{
  "model": "class-conditioned image diffusion model",
  "train_examples": 90422,
  "horizontal_flip": true,
  "targets": ["tissue"],
  "cond_dropout": 0.2,
  "fused_qkv": false,
  "width": 256,
  "positions": "relative_bias",
  "optimizer": "muon",
  "lr": 0.0025,
  "momentum": 0.95,
  "steps": 6700,
  "epochs": 19.0,
  "warmup_steps": 130
}
Rows from block 8 of a small class-conditioned image diffusion model, named by matrix and row number. Rows with one number belong to one neuron. Each number is 500 + 50 x the weight over its row's rms, rounded and kept within 0 to 999. All counts start at 0. Numbers have three digits each.
After each neuron's rows are labels from the 100 images, of 14848 (inputs lightly noised), where the neuron reaches its highest value: "responds to" is what is common among them. Only what is clearly more common there than usual is listed. The data: stained colorectal tissue patches (NCT-CRC-HE-100K).
# fc1: MLP up (model.blocks.8.mlp.fc1.weight, 768x256), inputs 128-255
# fc2: MLP down (model.blocks.8.mlp.fc2.weight, 256x768, transposed), outputs 128-255

fc1.697:473546544518491458491450461493535392408588352503500489459467521556621459518524415561481590539606571456546435519518591514477512452523457492489511457496483561475501426523500503520496357503526523508535493431525485458510573554497528522488465566480516496527421437517458509550494445420503477536584481416473423523474440418491435364597531421512461427486445517506567488479525473509482507444462
fc2.697:499500480520516546554537542481471478527499504514553492548500487501438513499582385449557492495470501477521393588477540501381522501518469519472477572549586505489523690437444468552551516495430503518409468399632535473565478360505454498531442499460503494496513542483445502457502497605458494539540544461571457456532514428424484389465544476504484490524590500549552619485500444467436390439481
responds to: tissue: cancer-associated stroma

fc1.168:515493457481533522472444497563552524479532534415521571473497564484534480541506493530590501520471481377488455449387471536494525471393478468595471425539507449463514489395545439458516426438524471465522412436392505464467517538544447450501526578429497450429477458577481521480452410508526674505509406416408515484456399539540470428449492442413527489566478483457494453455493479504515447437459
fc2.168:514478517466588639538578477512499468453510461420501440500549493514538507651521403468469455548471407469515502463551496549476497517540558519501466506558569535517539431438511451505443507516476462443520543449473551503518471475488513586494473503502548497543442469578482499563470445544511523560490535478469491414529535496556527459550501547561446361489558527480512541449446433473496571516490
responds to: tissue: normal colon mucosa

fc1.194:538484423462569534528580570545544520582483530484540496535525484523460547465498463482610513593546555505532564495471474514530539468512570479646385547488499415474495471468557512460470537442406522361577419466482515466546456486516491487503400510454502508480560500553557504413507494476604472419398470427478501573558533547510478444528508398509456519568481539428521566521547549491500464544521
fc2.194:471476480553490536491500502599465456564543545501480608480510475484418474547473510437448466569477480496487527498487538475536496432542446471615438541561423529472497559408554354511527552487509508544481482530445564491525435502563488591419554517485512436503487513523440491554565437549528479553523551493488469400410555384576474587481464581513569478494581569513554458487464472424388497460518
responds to: tissue: normal colon mucosa

fc1.704:457520469402441466547485345442588477479490474562508496535610488476484544489550521504555615427562382397412512442561527450490502474541543534483516559540500453578451530475489568575428465563499502459534517364526483503504592608486496494427518528577524522445476553533436447422553516518518525486570457446536446476535472477474512531508573493576555513533491452513588420522533397442498522480572
fc2.704:444362505536494573424484490534494598460618459554548538522444444558507489516437509485568538481504566444405494507520501465438559469492449491518429503479495506486482417507537538447490526537592587488569530506432500426508505475474557520472517559459552439526494498613400450474597535448478416469464552505538454535522631495515500471439517438460435498543472517489431560377529442493476452496530
responds to: tissue: smooth muscle

fc1.441:538504631510492444455532465562513400556526475546503478441497459571598407493543453407475517433474523596476573539604520573510512439554499621514596509426499476499485456490417487517398562496550452541522487493503454455496485511467569502457475601558548471460486482446583459449430493416558704504495470489492446503485501491590480470406480486559491471471463465576521514503664506533559520490506
fc2.441:436455479580457491466460480517465522610498423480531482561450570492542396408432529490469530613455545388428470470427446507487453515457531564522437496528528407494528433434561498563571546511478568520505511518463501547575451477537507470490513593570406526455500486555478479510552459465618462450484514525492564464535462478533519533486462491457546515505426495465509537476666537552518505619426
responds to: tissue: adipose tissue

fc1.300:536467492522486426588428505531572488470517560455410475536499552382492569529514490441438496541367561574466529494494523536484580523595465521520440549606530546446506493525490502534470568491443422516590526452542464485499505593485449546489514546496503520575413500458507447465440544539502493499373457581501541505476548483449480528499514511485496554467537488514498431555405476478472537627535
fc2.300:498465581598554468437552402396475481506511428540502536497464565537550494461471508577488541557565603486552543575492562546462563473473450533485516491485473465468497493470517465539524476500593449640368471535428554546460591468500584549488461388486579430455514457527471491545414550561489473482498549565608440488614519515448514533480549471470535418560535494553455504482516533455514510547474
responds to: tissue: tumour epithelium

fc1.216:516488520491539475547478393489559445482484529435547556529545499557387541539611578520512502525440548522517520498480468483474470511446402472618442586463554509598441517465490529442491585435469478487538521478457516512459473558458525486515483499458625460556599521473493540448547510459484483402487428523435581500517453562434551546506515447479589565448524508527505470415506532539498507458470
fc2.216:483518454459478484536453351540504559525542478536490563484520552465462451483404478473524422508460458475537496427533449540451512489476454497525527517533468535450514577465451474543414536450433546408495493507488466523455432453486481511526462532440587568549546448480536610548460558451406533559487396462421508519520519511431495449502469495498372476527458472488531494564519510449521458505385
responds to: tissue: tumour epithelium

fc1.186:522494470468473510500526446573626609511523469494474435509530536470496435488408611522534497516481437459432493532509519506508595435548569390530510532562448415487559531611498555569490432539545464503514482497446445563561433571536504486493586479564494542491488572433419487504540482500523456459479436504504440522491532499467537598414470455664520514485452601534515483526513440548503548447528
fc2.186:590449547567462534433525423450494567504501523523440466533544515483394575412439504477532436507551504557489535468559450551469528524489444516491497511485515501387425305465486511449510530485473523502530540472444551611530539483479567476469458531467400456635486484442523471500448495581585485483509542474605556389346518497461479429497540518467420521402528545443552508503492541494494556510625
responds to: tissue: lymphocytes

fc1.757:443394499502589401585515496478484508489574450510562407477485462510547518444446585550490423522451503479501549534525568455547412418476429535464532380483434563535440502508517529425480440457453495562531567466465489468486495499442498501516491588514470552458421478493526524547512520520475596505524506419485402481477495527560540613413407491570531580569471495537522569468477456589518518468476
fc2.757:501594578492418483585473469453483513501496573488616469529493474548509529595559439598522463486460530509402525531504472459575499515491435516503493361514523571476422477490492511581502446493523429417494458490585521536558546484470545505537484542570448448549410540504435452430435469518412440548457472553465560495485577594557513382402458404475417426533459474462469519550510594467514466508494
responds to: tissue: lymphocytes

fc1.335:461472541496539447428556565528515483489583482499505560505539476450466537614617493505556483458552514520562527486533521552481445430528435574546504519534464521547456461530516464462574515548506434451531580497485468477467535512476496430436447533400455508431490482481502528562540470407520485509518495532435477482512527536487470568455468466476510450430578519510521441404441496462521606444467
fc2.335:581510419490481439437561498569547568442582522540451537523518550566496462366383476478470444498518527490563481473508454481513575529430489543512482508459529485545523499578465507513394509544500587518564483513519396489496488493462529474469576447355457508468544501481578516460506491439477515465461456493440540519489450488529488434482511524464458495569525521431504515548458541522515531496531
responds to: tissue: lymphocytes

fc1.82:576434501507459544486487515495468505486572554467486480489493463507457503496540584415550501473418518505457600517419472474494543589483440490555590542605470622461497452366465442467503474507453465455484437501470442567515492525501425465473545542503520490394421568514489498591429491545486520468443526467582560591530482554511477472436511409553436529433593510502554570480536564506628482498367
fc2.82:395469524445527504544467561491449499461485410534468420518537528467461526507505479409399442480436450467424396542494532477502461425463449446543361462419548569568471520452532541510481525528434522519496582472501432401446452510552436470456431492514504505423461463495567505453587566508493472498524489566564413482472592514473525526502500571586546444590523541467436545502499492495442489569345
responds to: tissue: lymphocytes

fc1.261:523514496483457511497427534449521542528502509521454550493549590471507483482503453542550454486553457427464465498507423538459522505407570468542401491554479408502474511472524389537476432498522497503504486407486500496484474557456486585549536565515458490490492461488498469458492461419539586534546467509408455444500455515467516480484521467457565438492399422434357375503440454435482490480435
fc2.261:505496445508458494503495539499432498514482488516507521418589475508512525544525444399520485427527512521525506541522565451515520582455485526495498610560433429494499520459544416442522642489509494559462538477512557461528458392565577630492450506409505485491519532487543381438623478566513462450594491492558448567511431447466472408485489489612407487482533485486566528508473482473447494527473
responds to: tissue: normal colon mucosa

fc1.239:464498479451497402582456387484556459470498443495456504518489455447450492395485543502521488458514496446520485472488469474402432517423470504553485453475401517491470511483437591478441496452468451493618451417499526483435521590524464490540509511534514469501450523510570367381409454491505617463485464406506510440433458439442534475450507522512482613472372482544497410457436443469418463471531
fc2.239:532435496525470490495486405529568498482459553448526556498452565534456479551532552515460481545495510576642527588462464471308522388486463574565501486547544557483552630480425479485574554480495512466504525492545444514522486447570486462547469565561575546419452587443547464468556511428456425542499566509540451492524606528525490509465536430467497480568444520491564466512533538488411432531491
responds to: tissue: smooth muscle; tissue: cancer-associated stroma

fc1.717:488497488510526517484508563428533548464522549457515405513375500492586541494535574545525493586543457453462483441528543511446485467545568546452521516557467531478533535549550452503632422500511539580497463577471501514480521489452539485572502575528505437487560543488485597597538434517474555533501430513523511530443507490449444537470500611436534463542449547530508496549513474481528508515518
fc2.717:476500516489467500487505541470566510479454435518468403502337547498550554495481457552455510421488537521445523438523514486410530513455566508382462499473566472512499437577477564457429428494520488457496556458534503496510508526438491476553477563562493601473533488506518531450457472503492446456491412496549486544598478527411549437478480386451447519488434460483449502453516468519495476540520
responds to: tissue: cancer-associated stroma

fc1.652:496627439429528459470501504497576489468552523515480417496485535448549522538480568562479522514511571474500397493520576555586545482544439480525512474563482549506489554447483479531509436547508482450493522513470558491427492558473518516465521495502475518485465536505513502525548481505513519547454477418470460541484548536440447576609438487505557481492513503554584450430439510527494584456436
fc2.652:540381457521492424542520510472472475457490520468472471463539491528558462535484494558537602493562502432537494570494464444539434580439501520482524515503556567479467589469514474461506459592502479452587467437417475515511552533522497506497514580575552457446467427455436496513461535480437780477574455575512567450564478503408566504348480558572550476550483472547434585493459454537516575486466
responds to: tissue: tumour epithelium

fc1.476:470457457540465477490538436544577501564491537469510498449437474494558620526517532472498503446512491604590524445493477561486542459539457525604568453469456525582469504556434631556411523440534396489457614557454544518547542527456476536542503550457509541519501524449516509541566567572452491498459550495524479424393552480426481524493533550437468526468529524493575492503516428558534546555484
fc2.476:468523430491514417433486475453459568469597447560434526589481536602518329367545539430457667450481509484427568557502495450490549460473457538541535582369488587491451416590415573497519472606539492503529486527455453594569547483586512398519505387466482523486522532490543508535486500434471486532583504459529475483479508451499570477447545534499493529556478464542473512493423506492545487581510
responds to: tissue: tumour epithelium

fc1.507:463563497421487465558536543422485535580464469505371477504470447540459515464528426435483469411447533542556447519427483553517438414455441556473511502403538487507475456542585578453492468539476583529546501551584524503484526524498474486541550512540557606447414463457565490489526460448518544508483402459493455543456502543428512560552501458594444501458526458429564522502407538535470469525424
fc2.507:439544577591442494483495561477538530448447519488496471417494473407538559490492468560515557458518476586474481427524548531538555476474520440471563482455492466587443493601589543446477495497592531508488567626426499555437445592423522494468532465494520509490572513553463396567486551573597478429365525432474456545545523525514492470440437496477480537460474522506479407465490530539464490561524
responds to: tissue: cancer-associated stroma

fc1.184:470470459513552522492423556516553461528565508476514443545515487521475504531456620486463438439540538443513446466474476520480534552422483519427411463489494652631500496501526545570453534434583502432562442579630467538442523482472523517548491488481584631515518596495550435514480523515518514455510490574422510548452546504527502487498407478529534566472442513447535544533608494502517551566466
fc2.184:566532511475470494462474516604424521576582525498444519448505499478453533491572429435544392588513475510464556451487523452571477415541491485420540373539501629422534562461424491436516476484541516555500540468429445472474464536496495512542558527511465385539464395481469437422532500522523538564519530463453535463543479495585483493578451456526477488489473493543561524446560514407467513518502
responds to: tissue: smooth muscle; tissue: tumour epithelium

fc1.275:526556519492498563544492493506562625478505467530451481554539604522486504531456540454559514519499507462515410463512520530471520576553545472549436530547555548495535517568556510561530458536496555493515498535500547550589535492493545507545566471484497496564537515525438500546610552525530156497622504480496551568575441483506485522611619513473560526475527470483477489555457535478452559491532
fc2.275:435496460479485565490515457515476503452576563559519399491490442456506449497493415443458532558565466530489485466595465532479562516528526518518506532479577468513565435496558498457415530440488479597424532485507508548500459480457534490560431411501424465589574529497527510511500472504594529481459584497451489473526500490468419529758563529508436542506463510437562527476547603505517586455552
responds to: tissue: tumour epithelium

fc1.120:427551497483511522408510508362535518412463586458481509485534532478526528447487465441515380538482482451489481584561460602549568534583493559539557567525511465557558470500444474539569511493543582558541518451536551521555553547580513499490590430476482459505546499456440521493495572588478492553403507456551481521530537457481536539496510485494507485560495498561443461444491458526455489499515
fc2.120:573440602538526546517434526445400516569536468472620526457563476518480562468511463462618493471539588563527508482496403463610458475472562597520526480420494458526503541522467430514461479465486523482496511497484542537441554406586547449482428500449451498505469530542490468502518551571546483460635468458498511487501517597526485462431525440565504505505513506531478527520544481535572367497469
responds to: tissue: normal colon mucosa

fc1.590:490373483431504515465525493489655524373518482436509583533478445568506499524507470487481469546481416490441439422534487477500503563468458571510530527521536444504482591584475484480498463479557449559492431475467502593525576426488630497498428501505530465519571504479509557496482516497529506523438434532455545493524432501645505472454459522438449530484500545536426436483564444519444455480560
fc2.590:522611497477481502476556413459594534486474568499563572422544486421532531472486465554513510493469541573490538521486438525559414466525483463536503484485532401509510160550484532421520522561479465521468549526504509545470530567578516505523501443425516471573510516409474500539527582539526452492497474486508428547537501508580543526539646491537529498481500558416446515486516496565525408456588
responds to: tissue: tumour epithelium

fc1.53:417435570474446524561501538474558546484563539389474482517507584517421565541587502530515524467499500521534591632435494522494512437555470485530435522547490578458589500483458592429417565481531484466480502484441615453560472592503430575537464507365495508590439474485521433493480544603575505490416563467548511477473562578438409565494538518580429532503505499428503509628523526516501482583585
fc2.53:446549514622494469370600472519413539539604449575490537445504482513460513424472547556599476500508470450579490509443507509472476488459562505484430596423503382447567404543428498513519522449502483553511485427566463496526556398486599532467403505458547496489541422432466442438497439521478512415530500486612472365585564402478482523457541383533516502568571497487437564571473522500486469548540
responds to: tissue: lymphocytes; tissue: smooth muscle

fc1.580:411507486504525517506473543471618468416511472516513486474532490487530554450468501541416529520493495567539487523505540501471506572504521500573596450517527505431526606500445451459529449428458547475563443511439471556531518486504528428434410436495558561504516525434541481446492503415495288438531475421485410512515449523513570497254455521416525460474512523594418491486495514459480441439500
fc2.580:519591477494422491468526474464521522539492480480535491499568526556545497510505536562526485483466515510490476463573474494579415461475509511560451468476477496555506080499458474506452468522547480450569533508565455491509567383557554456470561491490535497534438501513521509534515505455492368524396500526414521506495477540572527495491489469456473556476521460471455441477517536539532479515499
responds to: tissue: normal colon mucosa

fc1.295:443495531500517417544536514457524437456501630513458437523501436469562532446469495511426581564575609505589485519451413565531529420517500501428545457495443457490502473567598399504550440545406559492464501450539454454495491529532513448476526536504507485545518479518440525401528469460488526508554430467459524548406544533407450526429498372523509484525485487489441543507464458518552446490451
fc2.295:514477482521498487601506473514548536494499460400461460474557544532630452527558500533578584489562495431590479553505593446437502531492489489341415455569582505498548575541474540495470422575445419464444480543458550534512469426506500480375434585565493477543448482523412453571499490550437483446367439546525537517577465499459622467485502552546461460491558541493515581522487518459477472542456
responds to: tissue: normal colon mucosa

fc1.463:556527508526471544519512529510485520488531511489462469522540562550438438464556481418540511507459521396501443499503547479469389485513527453496486474500458389541539476543531420516508438444467526490425424500573434464610481316457421498490571443477478503474419472431413426469528542480503406487561505470472479431491386446511457535464612530531531547476425391482535522500534452449426474483612
fc2.463:599476502554530465466497440515453544524519465529467427572515564492594485498494581378545494485470573386527459474538540448473467425527469584591516443515395575615491519471506491572531470549566519542587466507603531494536566472486476396525596548527510519529565454536555492493557548469476550515565503474494504469462545438537506497551475515451563563555499442493514491522526515482551522514518
responds to: tissue: lymphocytes

fc1.97:522528535513461498441478506515561550471558548469435502482535526479515445436519472429554514524547518367506521528489497414523635488593576526545428489592509527417489517446613503473542448462533497416493460483475535493446434545517519472490482510424555568589495469591528534403417455427511589496536363516452488560495422542534524467623475464508507482524490515513517443549470492432491482486454
fc2.97:424510540453548505506570461391478501488524410535475485507453479540503432477551456394442507490462636514568522498503472567482495417448459521508477540552494624524437482564366517511416448459552534511425520502489522517502478522490604456551385497507442560596512580461536519459429564527544492536590467455504467509514422478511543496446571472547498380478545518400472454528381554463388478486520
responds to: tissue: normal colon mucosa

fc1.591:497539519478478479574500454501472450527451526586588484588493537384433502413504465473529528489580485478498519389523516500523442451610549496504540552433456524433473463461495486457454514481498522481550467477551484482525485646470484518554434492522494501437420448516529444556506438474567538546512443374547515491510498522465467457530606467489467474475463468397536493499570520526532552538457
fc2.591:491489538524555561468495505618432501543557561451400558527454473455445506489468510424524472494457529482493527527546510466536565425443410421565409505472494475441454467532470471453571438540496514550461492569471535484416413507561441451475558511562485462457546507501430503559462534440553524547561542497548526465510509502520460494539493468478486553463590463467476455485451442476550522462553
responds to: tissue: cancer-associated stroma

fc1.127:569494416503472501391446454524539438502460492546479531512492478522562481473519626503546483459559547462604544480478488491508443493487543546513573496385483523417432464507548365488562483632526440556532466492543516576472524437564591530477471474529480525421571482522492519490627509504482501535538521500398478505560477443498448415526485500442488442481499458492491595435546534487540605474538
fc2.127:494512572523508408358436432520540483449515488573473548556508552554508484488475459512482471544543513522584456571488529523478551497426536436487442518524464464510458443523459549503471502581533560549491568549526494514474568429542538591480492433449503454395564466479555533473474526459433523442486565570495584514442512557469501463461424410506505605574493544547496538541476547469470492530519
responds to: tissue: cancer-associated stroma; tissue: debris

fc1.72:542466332635444579493462442467497473488489481481489499446492501395489535402568550513384548489494427510482525474538428423472431496495436526524578513422515487509527486514498489478472350461513479512425470469447521472485459487463475542452580410535470518433518403438573467500462552554445481605489553585444489443410521481490453586447508454578418561541495506500585512453468582374464558469438
fc2.72:430485554363498499494481408455506490498532525546429550589486502523458564565427499560558545527558507455487474473516581592507504558544461563527411548543485483489522509494508550547516387498470525468446501516602494560507492506429479576479452483566430499501567574483598553498517531509405522411509542452460487520583535572494501486465529554577607485416447457473410458546428478595515579507461
responds to: tissue: lymphocytes

fc1.520:528470529560513573507440590480611451501423563529503552516512535504465505448482476504491545475519487544481495500589499444515433572460549532447564452455587576456469381453529429500527541536488471500540474497524477564506566467482449505467503477518573470514558518503531566431511576460407587490470490514480568393438478468518472435470516583530559560548511505483499445491526483434577504468423
fc2.520:453527466475500469501495450470577494473525552454558520447531567531514530518593495573437540431464526450458546438503439535480487468538491527488520417494541563476463815478602644341434481502520553414510482564497519498476508508503491494431564454493486462505462523475509465461449474485476462500409464531543519534536442590465453511500421481454486460527505555503480445443440519563546505573515
responds to: tissue: tumour epithelium

fc1.148:498522400530466591588551545483512526506511490580392441495502515463499541578421542473462509501510519597596554541494530511493405569428453518492451527436499501465586461529587476409418530577489513389530414408381450520568555483482564501485505499478509527473486468558450406560539471393448531407508547418542554456508501509485476511487572442566506508489411429558535540550491582485464495451456
fc2.148:516573472458447405504412488541494604541493545517473525455478442479498452541470524503515550449583394488650522511459452486542494487579506469475395444520414516510488527501441475506472442497453477528483536547415537514366494627485399491462539488469507508512488530536504481525444478451445506495404452565489532529403441535500384521490558566536498512490447487514485495551440538449568515536643
responds to: tissue: cancer-associated stroma

fc1.40:536383455510502419509567449543564559505497529571508527539594470516493515519574538570572511526516449503448522519491560496592563520552478419455404592421514487476504502523514579474485568594394476435543451542592465547461489512480525517544444538575463489512610536550543582476462474547537618501545481516603498480494634468486556486520482425498455551607493572573534514530482504509466465530526
fc2.40:474615536512544450538560455492449486524467490460464513553582513515474458461478476505502500478465550496486435597444451501565478492457379430511608612590501545493511450520480450586549505530419488572545539454418468452608457461518547507497474514537488506530567490465518548512543509541539425516482468509596534480553446456338495470389529568439491481488520465518499536446457479492455384493556
responds to: tissue: mucus

fc1.126:545502475482541506502432527598498522527524494546483519523437498487513511517464556496440623466482490419534458476488614565458460576472442537517512530491475545558579517506436553477546481437432517494596510365547485446424523478507583417435495558618522422439475509562547576507475548458477496571470503341436476490599509425525518495527412528438495507540457512505487523478543483555445562454454
fc2.126:414513462561471557490488440572483502475524506505513525477510538427520502489523424473485604548462482578522563462482373501521493505558491502545577591483518504428608546472469505514431534419384463517560611558497459573613502494538628516443484528529563612468525504356536597525517505540495539470563477499505522498471568568550536498491500484519480527412465498499511539435517535474502504507460
responds to: tissue: debris

fc1.100:499474454453442512497448512549430450531472546515507531486515471556469498436553427370475523464486500517510565518440454490446416455446479577444482478392511413510486516478498473449395472439429459488468509443604499462541452452471393545410504506495489506426449403453443402473442505460510636519512458509557505422516476457473497492375519487547463516492421488441479540502538454542476399505584
fc2.100:531569474424529502505552459428494537425494589533519518543441490504504480444570447453454484595468552509459482489532474473433518461574460474663531563464454538483447403462520470488444523494536471587553515497566518469580534455523603456577528486515510476497607551463557565487525517473515419529585569507336511500483527480580402516509578524401536535496488567461540446552468500586512470414478
responds to: tissue: adipose tissue

fc1.727:506526548549557431452512520423557409476484520532558526472482571514446508481661493447511512577474558562501515551525478505459464518457459481528461448551467529510437525474539472527486490510488467601442458514474569528480474523520580617434586497567545471545538400501446468615357537550499534485508393528566578482475494535365488530487537592466536501573491483543427503440529523536528613420508
fc2.727:509565485523483457504546507506527550493484490539491546566441520504430404507389530500446517446477478425546502503503553540555508412541535446508516393447560491528501540457427491495528429511480540422436532510566537460437431438481587560515453466555503538462510568484408559385576526533490511465483428474503442494479473452333460411480475423507460539414481465453599538535507484448432568460499
responds to: tissue: tumour epithelium

fc1.722:462507513515466485612515498429548451569474498552573432478457524509485397526431563461450419487414583503455460521454496492501529525522418460480532565528474611526503406485582480539482561430417507453490560516423548486491543510447498656502478501496545607486599478505464475554605504558510487488527564497478484575517550491578534547498586481430423477556544483517469549463456449499411546426543
fc2.722:459540541474486478489393490463439458515515533482562422532471478518538541536585479505447416513435463519453487560584431534619507484504446500434589476493533506564554643499465497576547506486428468490518500410532504524411473479492497550508530461470428517478576478477514500492453492518474586446446533485574528473407543518580457469477607444424494510491463538475475483476581450535504485496507
responds to: tissue: normal colon mucosa

fc1.29:530526546432515494476459574512504511525502483567560544415575517532449386461463467477324458511404514553631499546579543487520525551412495441514567470404495515465519416483464450445490570458585495572483506478466402512484497483486529443418539463551452506474434506471544468468542519498455480400598572470524396575476478403511527538578421536476556402455523421443517474530560517420554628497485
fc2.29:505541428498524468500494524575439544550445476438514559617447494482453459524511514367596550516459408424588521589436433462408430473494499448539478484526517528514484469453475521561553514479478515500518520477448476520551480528528434505530477545520421484434353372516501431368484455463455501548479513546592594448524486525492497434568560509531533529533467468593521555522515519496509544482493
responds to: tissue: cancer-associated stroma

fc1.699:508521457530449560392551456480515489523408543469453559510480459490561506486490429488536462516489504524451456503516489532421569512462495507480454588466530510437455542510551515486450539534478473542516465432506537527551520609565513594552472442395495472457593469523539493567504446541457509471498554523490568468516567536532469479653520492567432514543486555413492460520497498491506511518542
fc2.699:476464477535541492481545509520539509506450371520488570518545541494529523548457569402475516543499521499551413588465544488418453565436455526599570577491431462426478409434493459547535569508514453548478527488405497465545506401546579552534486589481521442496405547546461480473558455487549590489495524483465464478505544463509419491571538516490554496518488459493541484467521497473427460507519
responds to: tissue: mucus

fc1.16:493523472521474480413382551482519419493530471476495547510532495537461553514508527391437543475507514410563384433414421508500465568461498463494476472493546433520497530437510340550475525468546424461396538471469476441524484495497454511481540483488457505531488395488468542478444479485572525558425494624425520472470473506431626500479556484475492426419491524525358423483577542533547496378509
fc2.16:435514487552457476534581491527450498513536411514441488495650484585596409540545509537561523492524563433546443585519506454467512578485497471449463601568582468565521483479452485602594527487423407491442505398515462436535470478480503522478489530447510490513491508439450403509646537571409494519458465536546548526489466453458483459472431489441444549514515492446497583489426535418411435581480
responds to: tissue: normal colon mucosa

fc1.63:546543536487515479491493476510513486483554497473513472511524424487498399428512543421545501505459557481468552487526596504512458455572427526452621449385503511406505460436462544409539449433508465509513499494542455514458480556509503519515590469501471489490448433485522452497442404481548580534453495448450529608346411475473484504504467389468555471458448452533517553530597508499596405394457
fc2.63:523455593460514471507537517592562458463454448565553498510429482602460494497533452553515402510455489497470486457528461545461452547574450525609481398536500479421416469526495327489417506438545524472541445524468505554532483510549529487542422473537459497452483602495446552502447496548464503526512520538493496428416506491499468508506467583432489473499470556520487478500433458438559547479554
responds to: tissue: cancer-associated stroma

fc1.453:439622511506406527492502518528499427560389586553451508496521484512440586427483365440469474462499509530540527515493471535504497560508528474563439493521620485458515498477564442507453509579466539420520509484532484559575487530554486461503491487436536514508494517487522511440461607429493411439605454554507545475596444517520527480525521512505455519487525530427509529486398504501532531508520
fc2.453:450450541506366488450500509476536470535611533515531452544477433536505498520493385534418484477478476563468558456511516501498456523556513525528432419534535554512470460448549417555478454366493541442498478475601564525608505491465450536468496459501448527505458560495481484466447385451505491507559591545446556444522510505541446472472429534465492474561428504483527501515600544516591549498488
responds to: tissue: smooth muscle; tissue: cancer-associated stroma

fc1.422:377481404376449553487471455434545521482494453454558490515509420584575543450474565561433511514479447451495395528527478578468525471574449458512481510565482465479468510545525468547410504541487501511441495367527454356476450504468561505450563595554518519385480502396475457457486544554554534509442543545444480529482510490495481614471481534471459473554516509558493495565533549495531525490472
fc2.422:478457565555498500457483536469470512452433511416418511531536503460561530518474495531520529546444518484493537424456508496519448460404411475538560502450557503456447499538538529458477500543627491454543521454461558503399489531530551538476553464557534431553519484503469508567477529576598468489569490440483520471592497504564536488423443431443502605511559481460441430493480387574492508496487
responds to: tissue: debris

fc1.297:551491563482536498466580509562517529615476531491504503414573458505587476447461514528578434521482452558424612519566484557394564501488494534557456518527497545491479503477567502490439530524436522556474536547491500461530524571526467509548498570526463541471531544497529475497458501535496504469612426528500479526471456515543438542475438601495579519565487612470469545533490366494600545473489
fc2.297:468457453525473501469555472563474477535469453531454480553563473558495469567543475550384403458500581431385365443563448474389428512475463555562561531482456539514435520488481514514563548515502503408507507461432490538471468481544518549527584508535453490473546489472522443555554498510522480544461452516488507443604502557529540527497404406451440482436466388548523517460431631523478509509432
responds to: tissue: tumour epithelium; tissue: mucus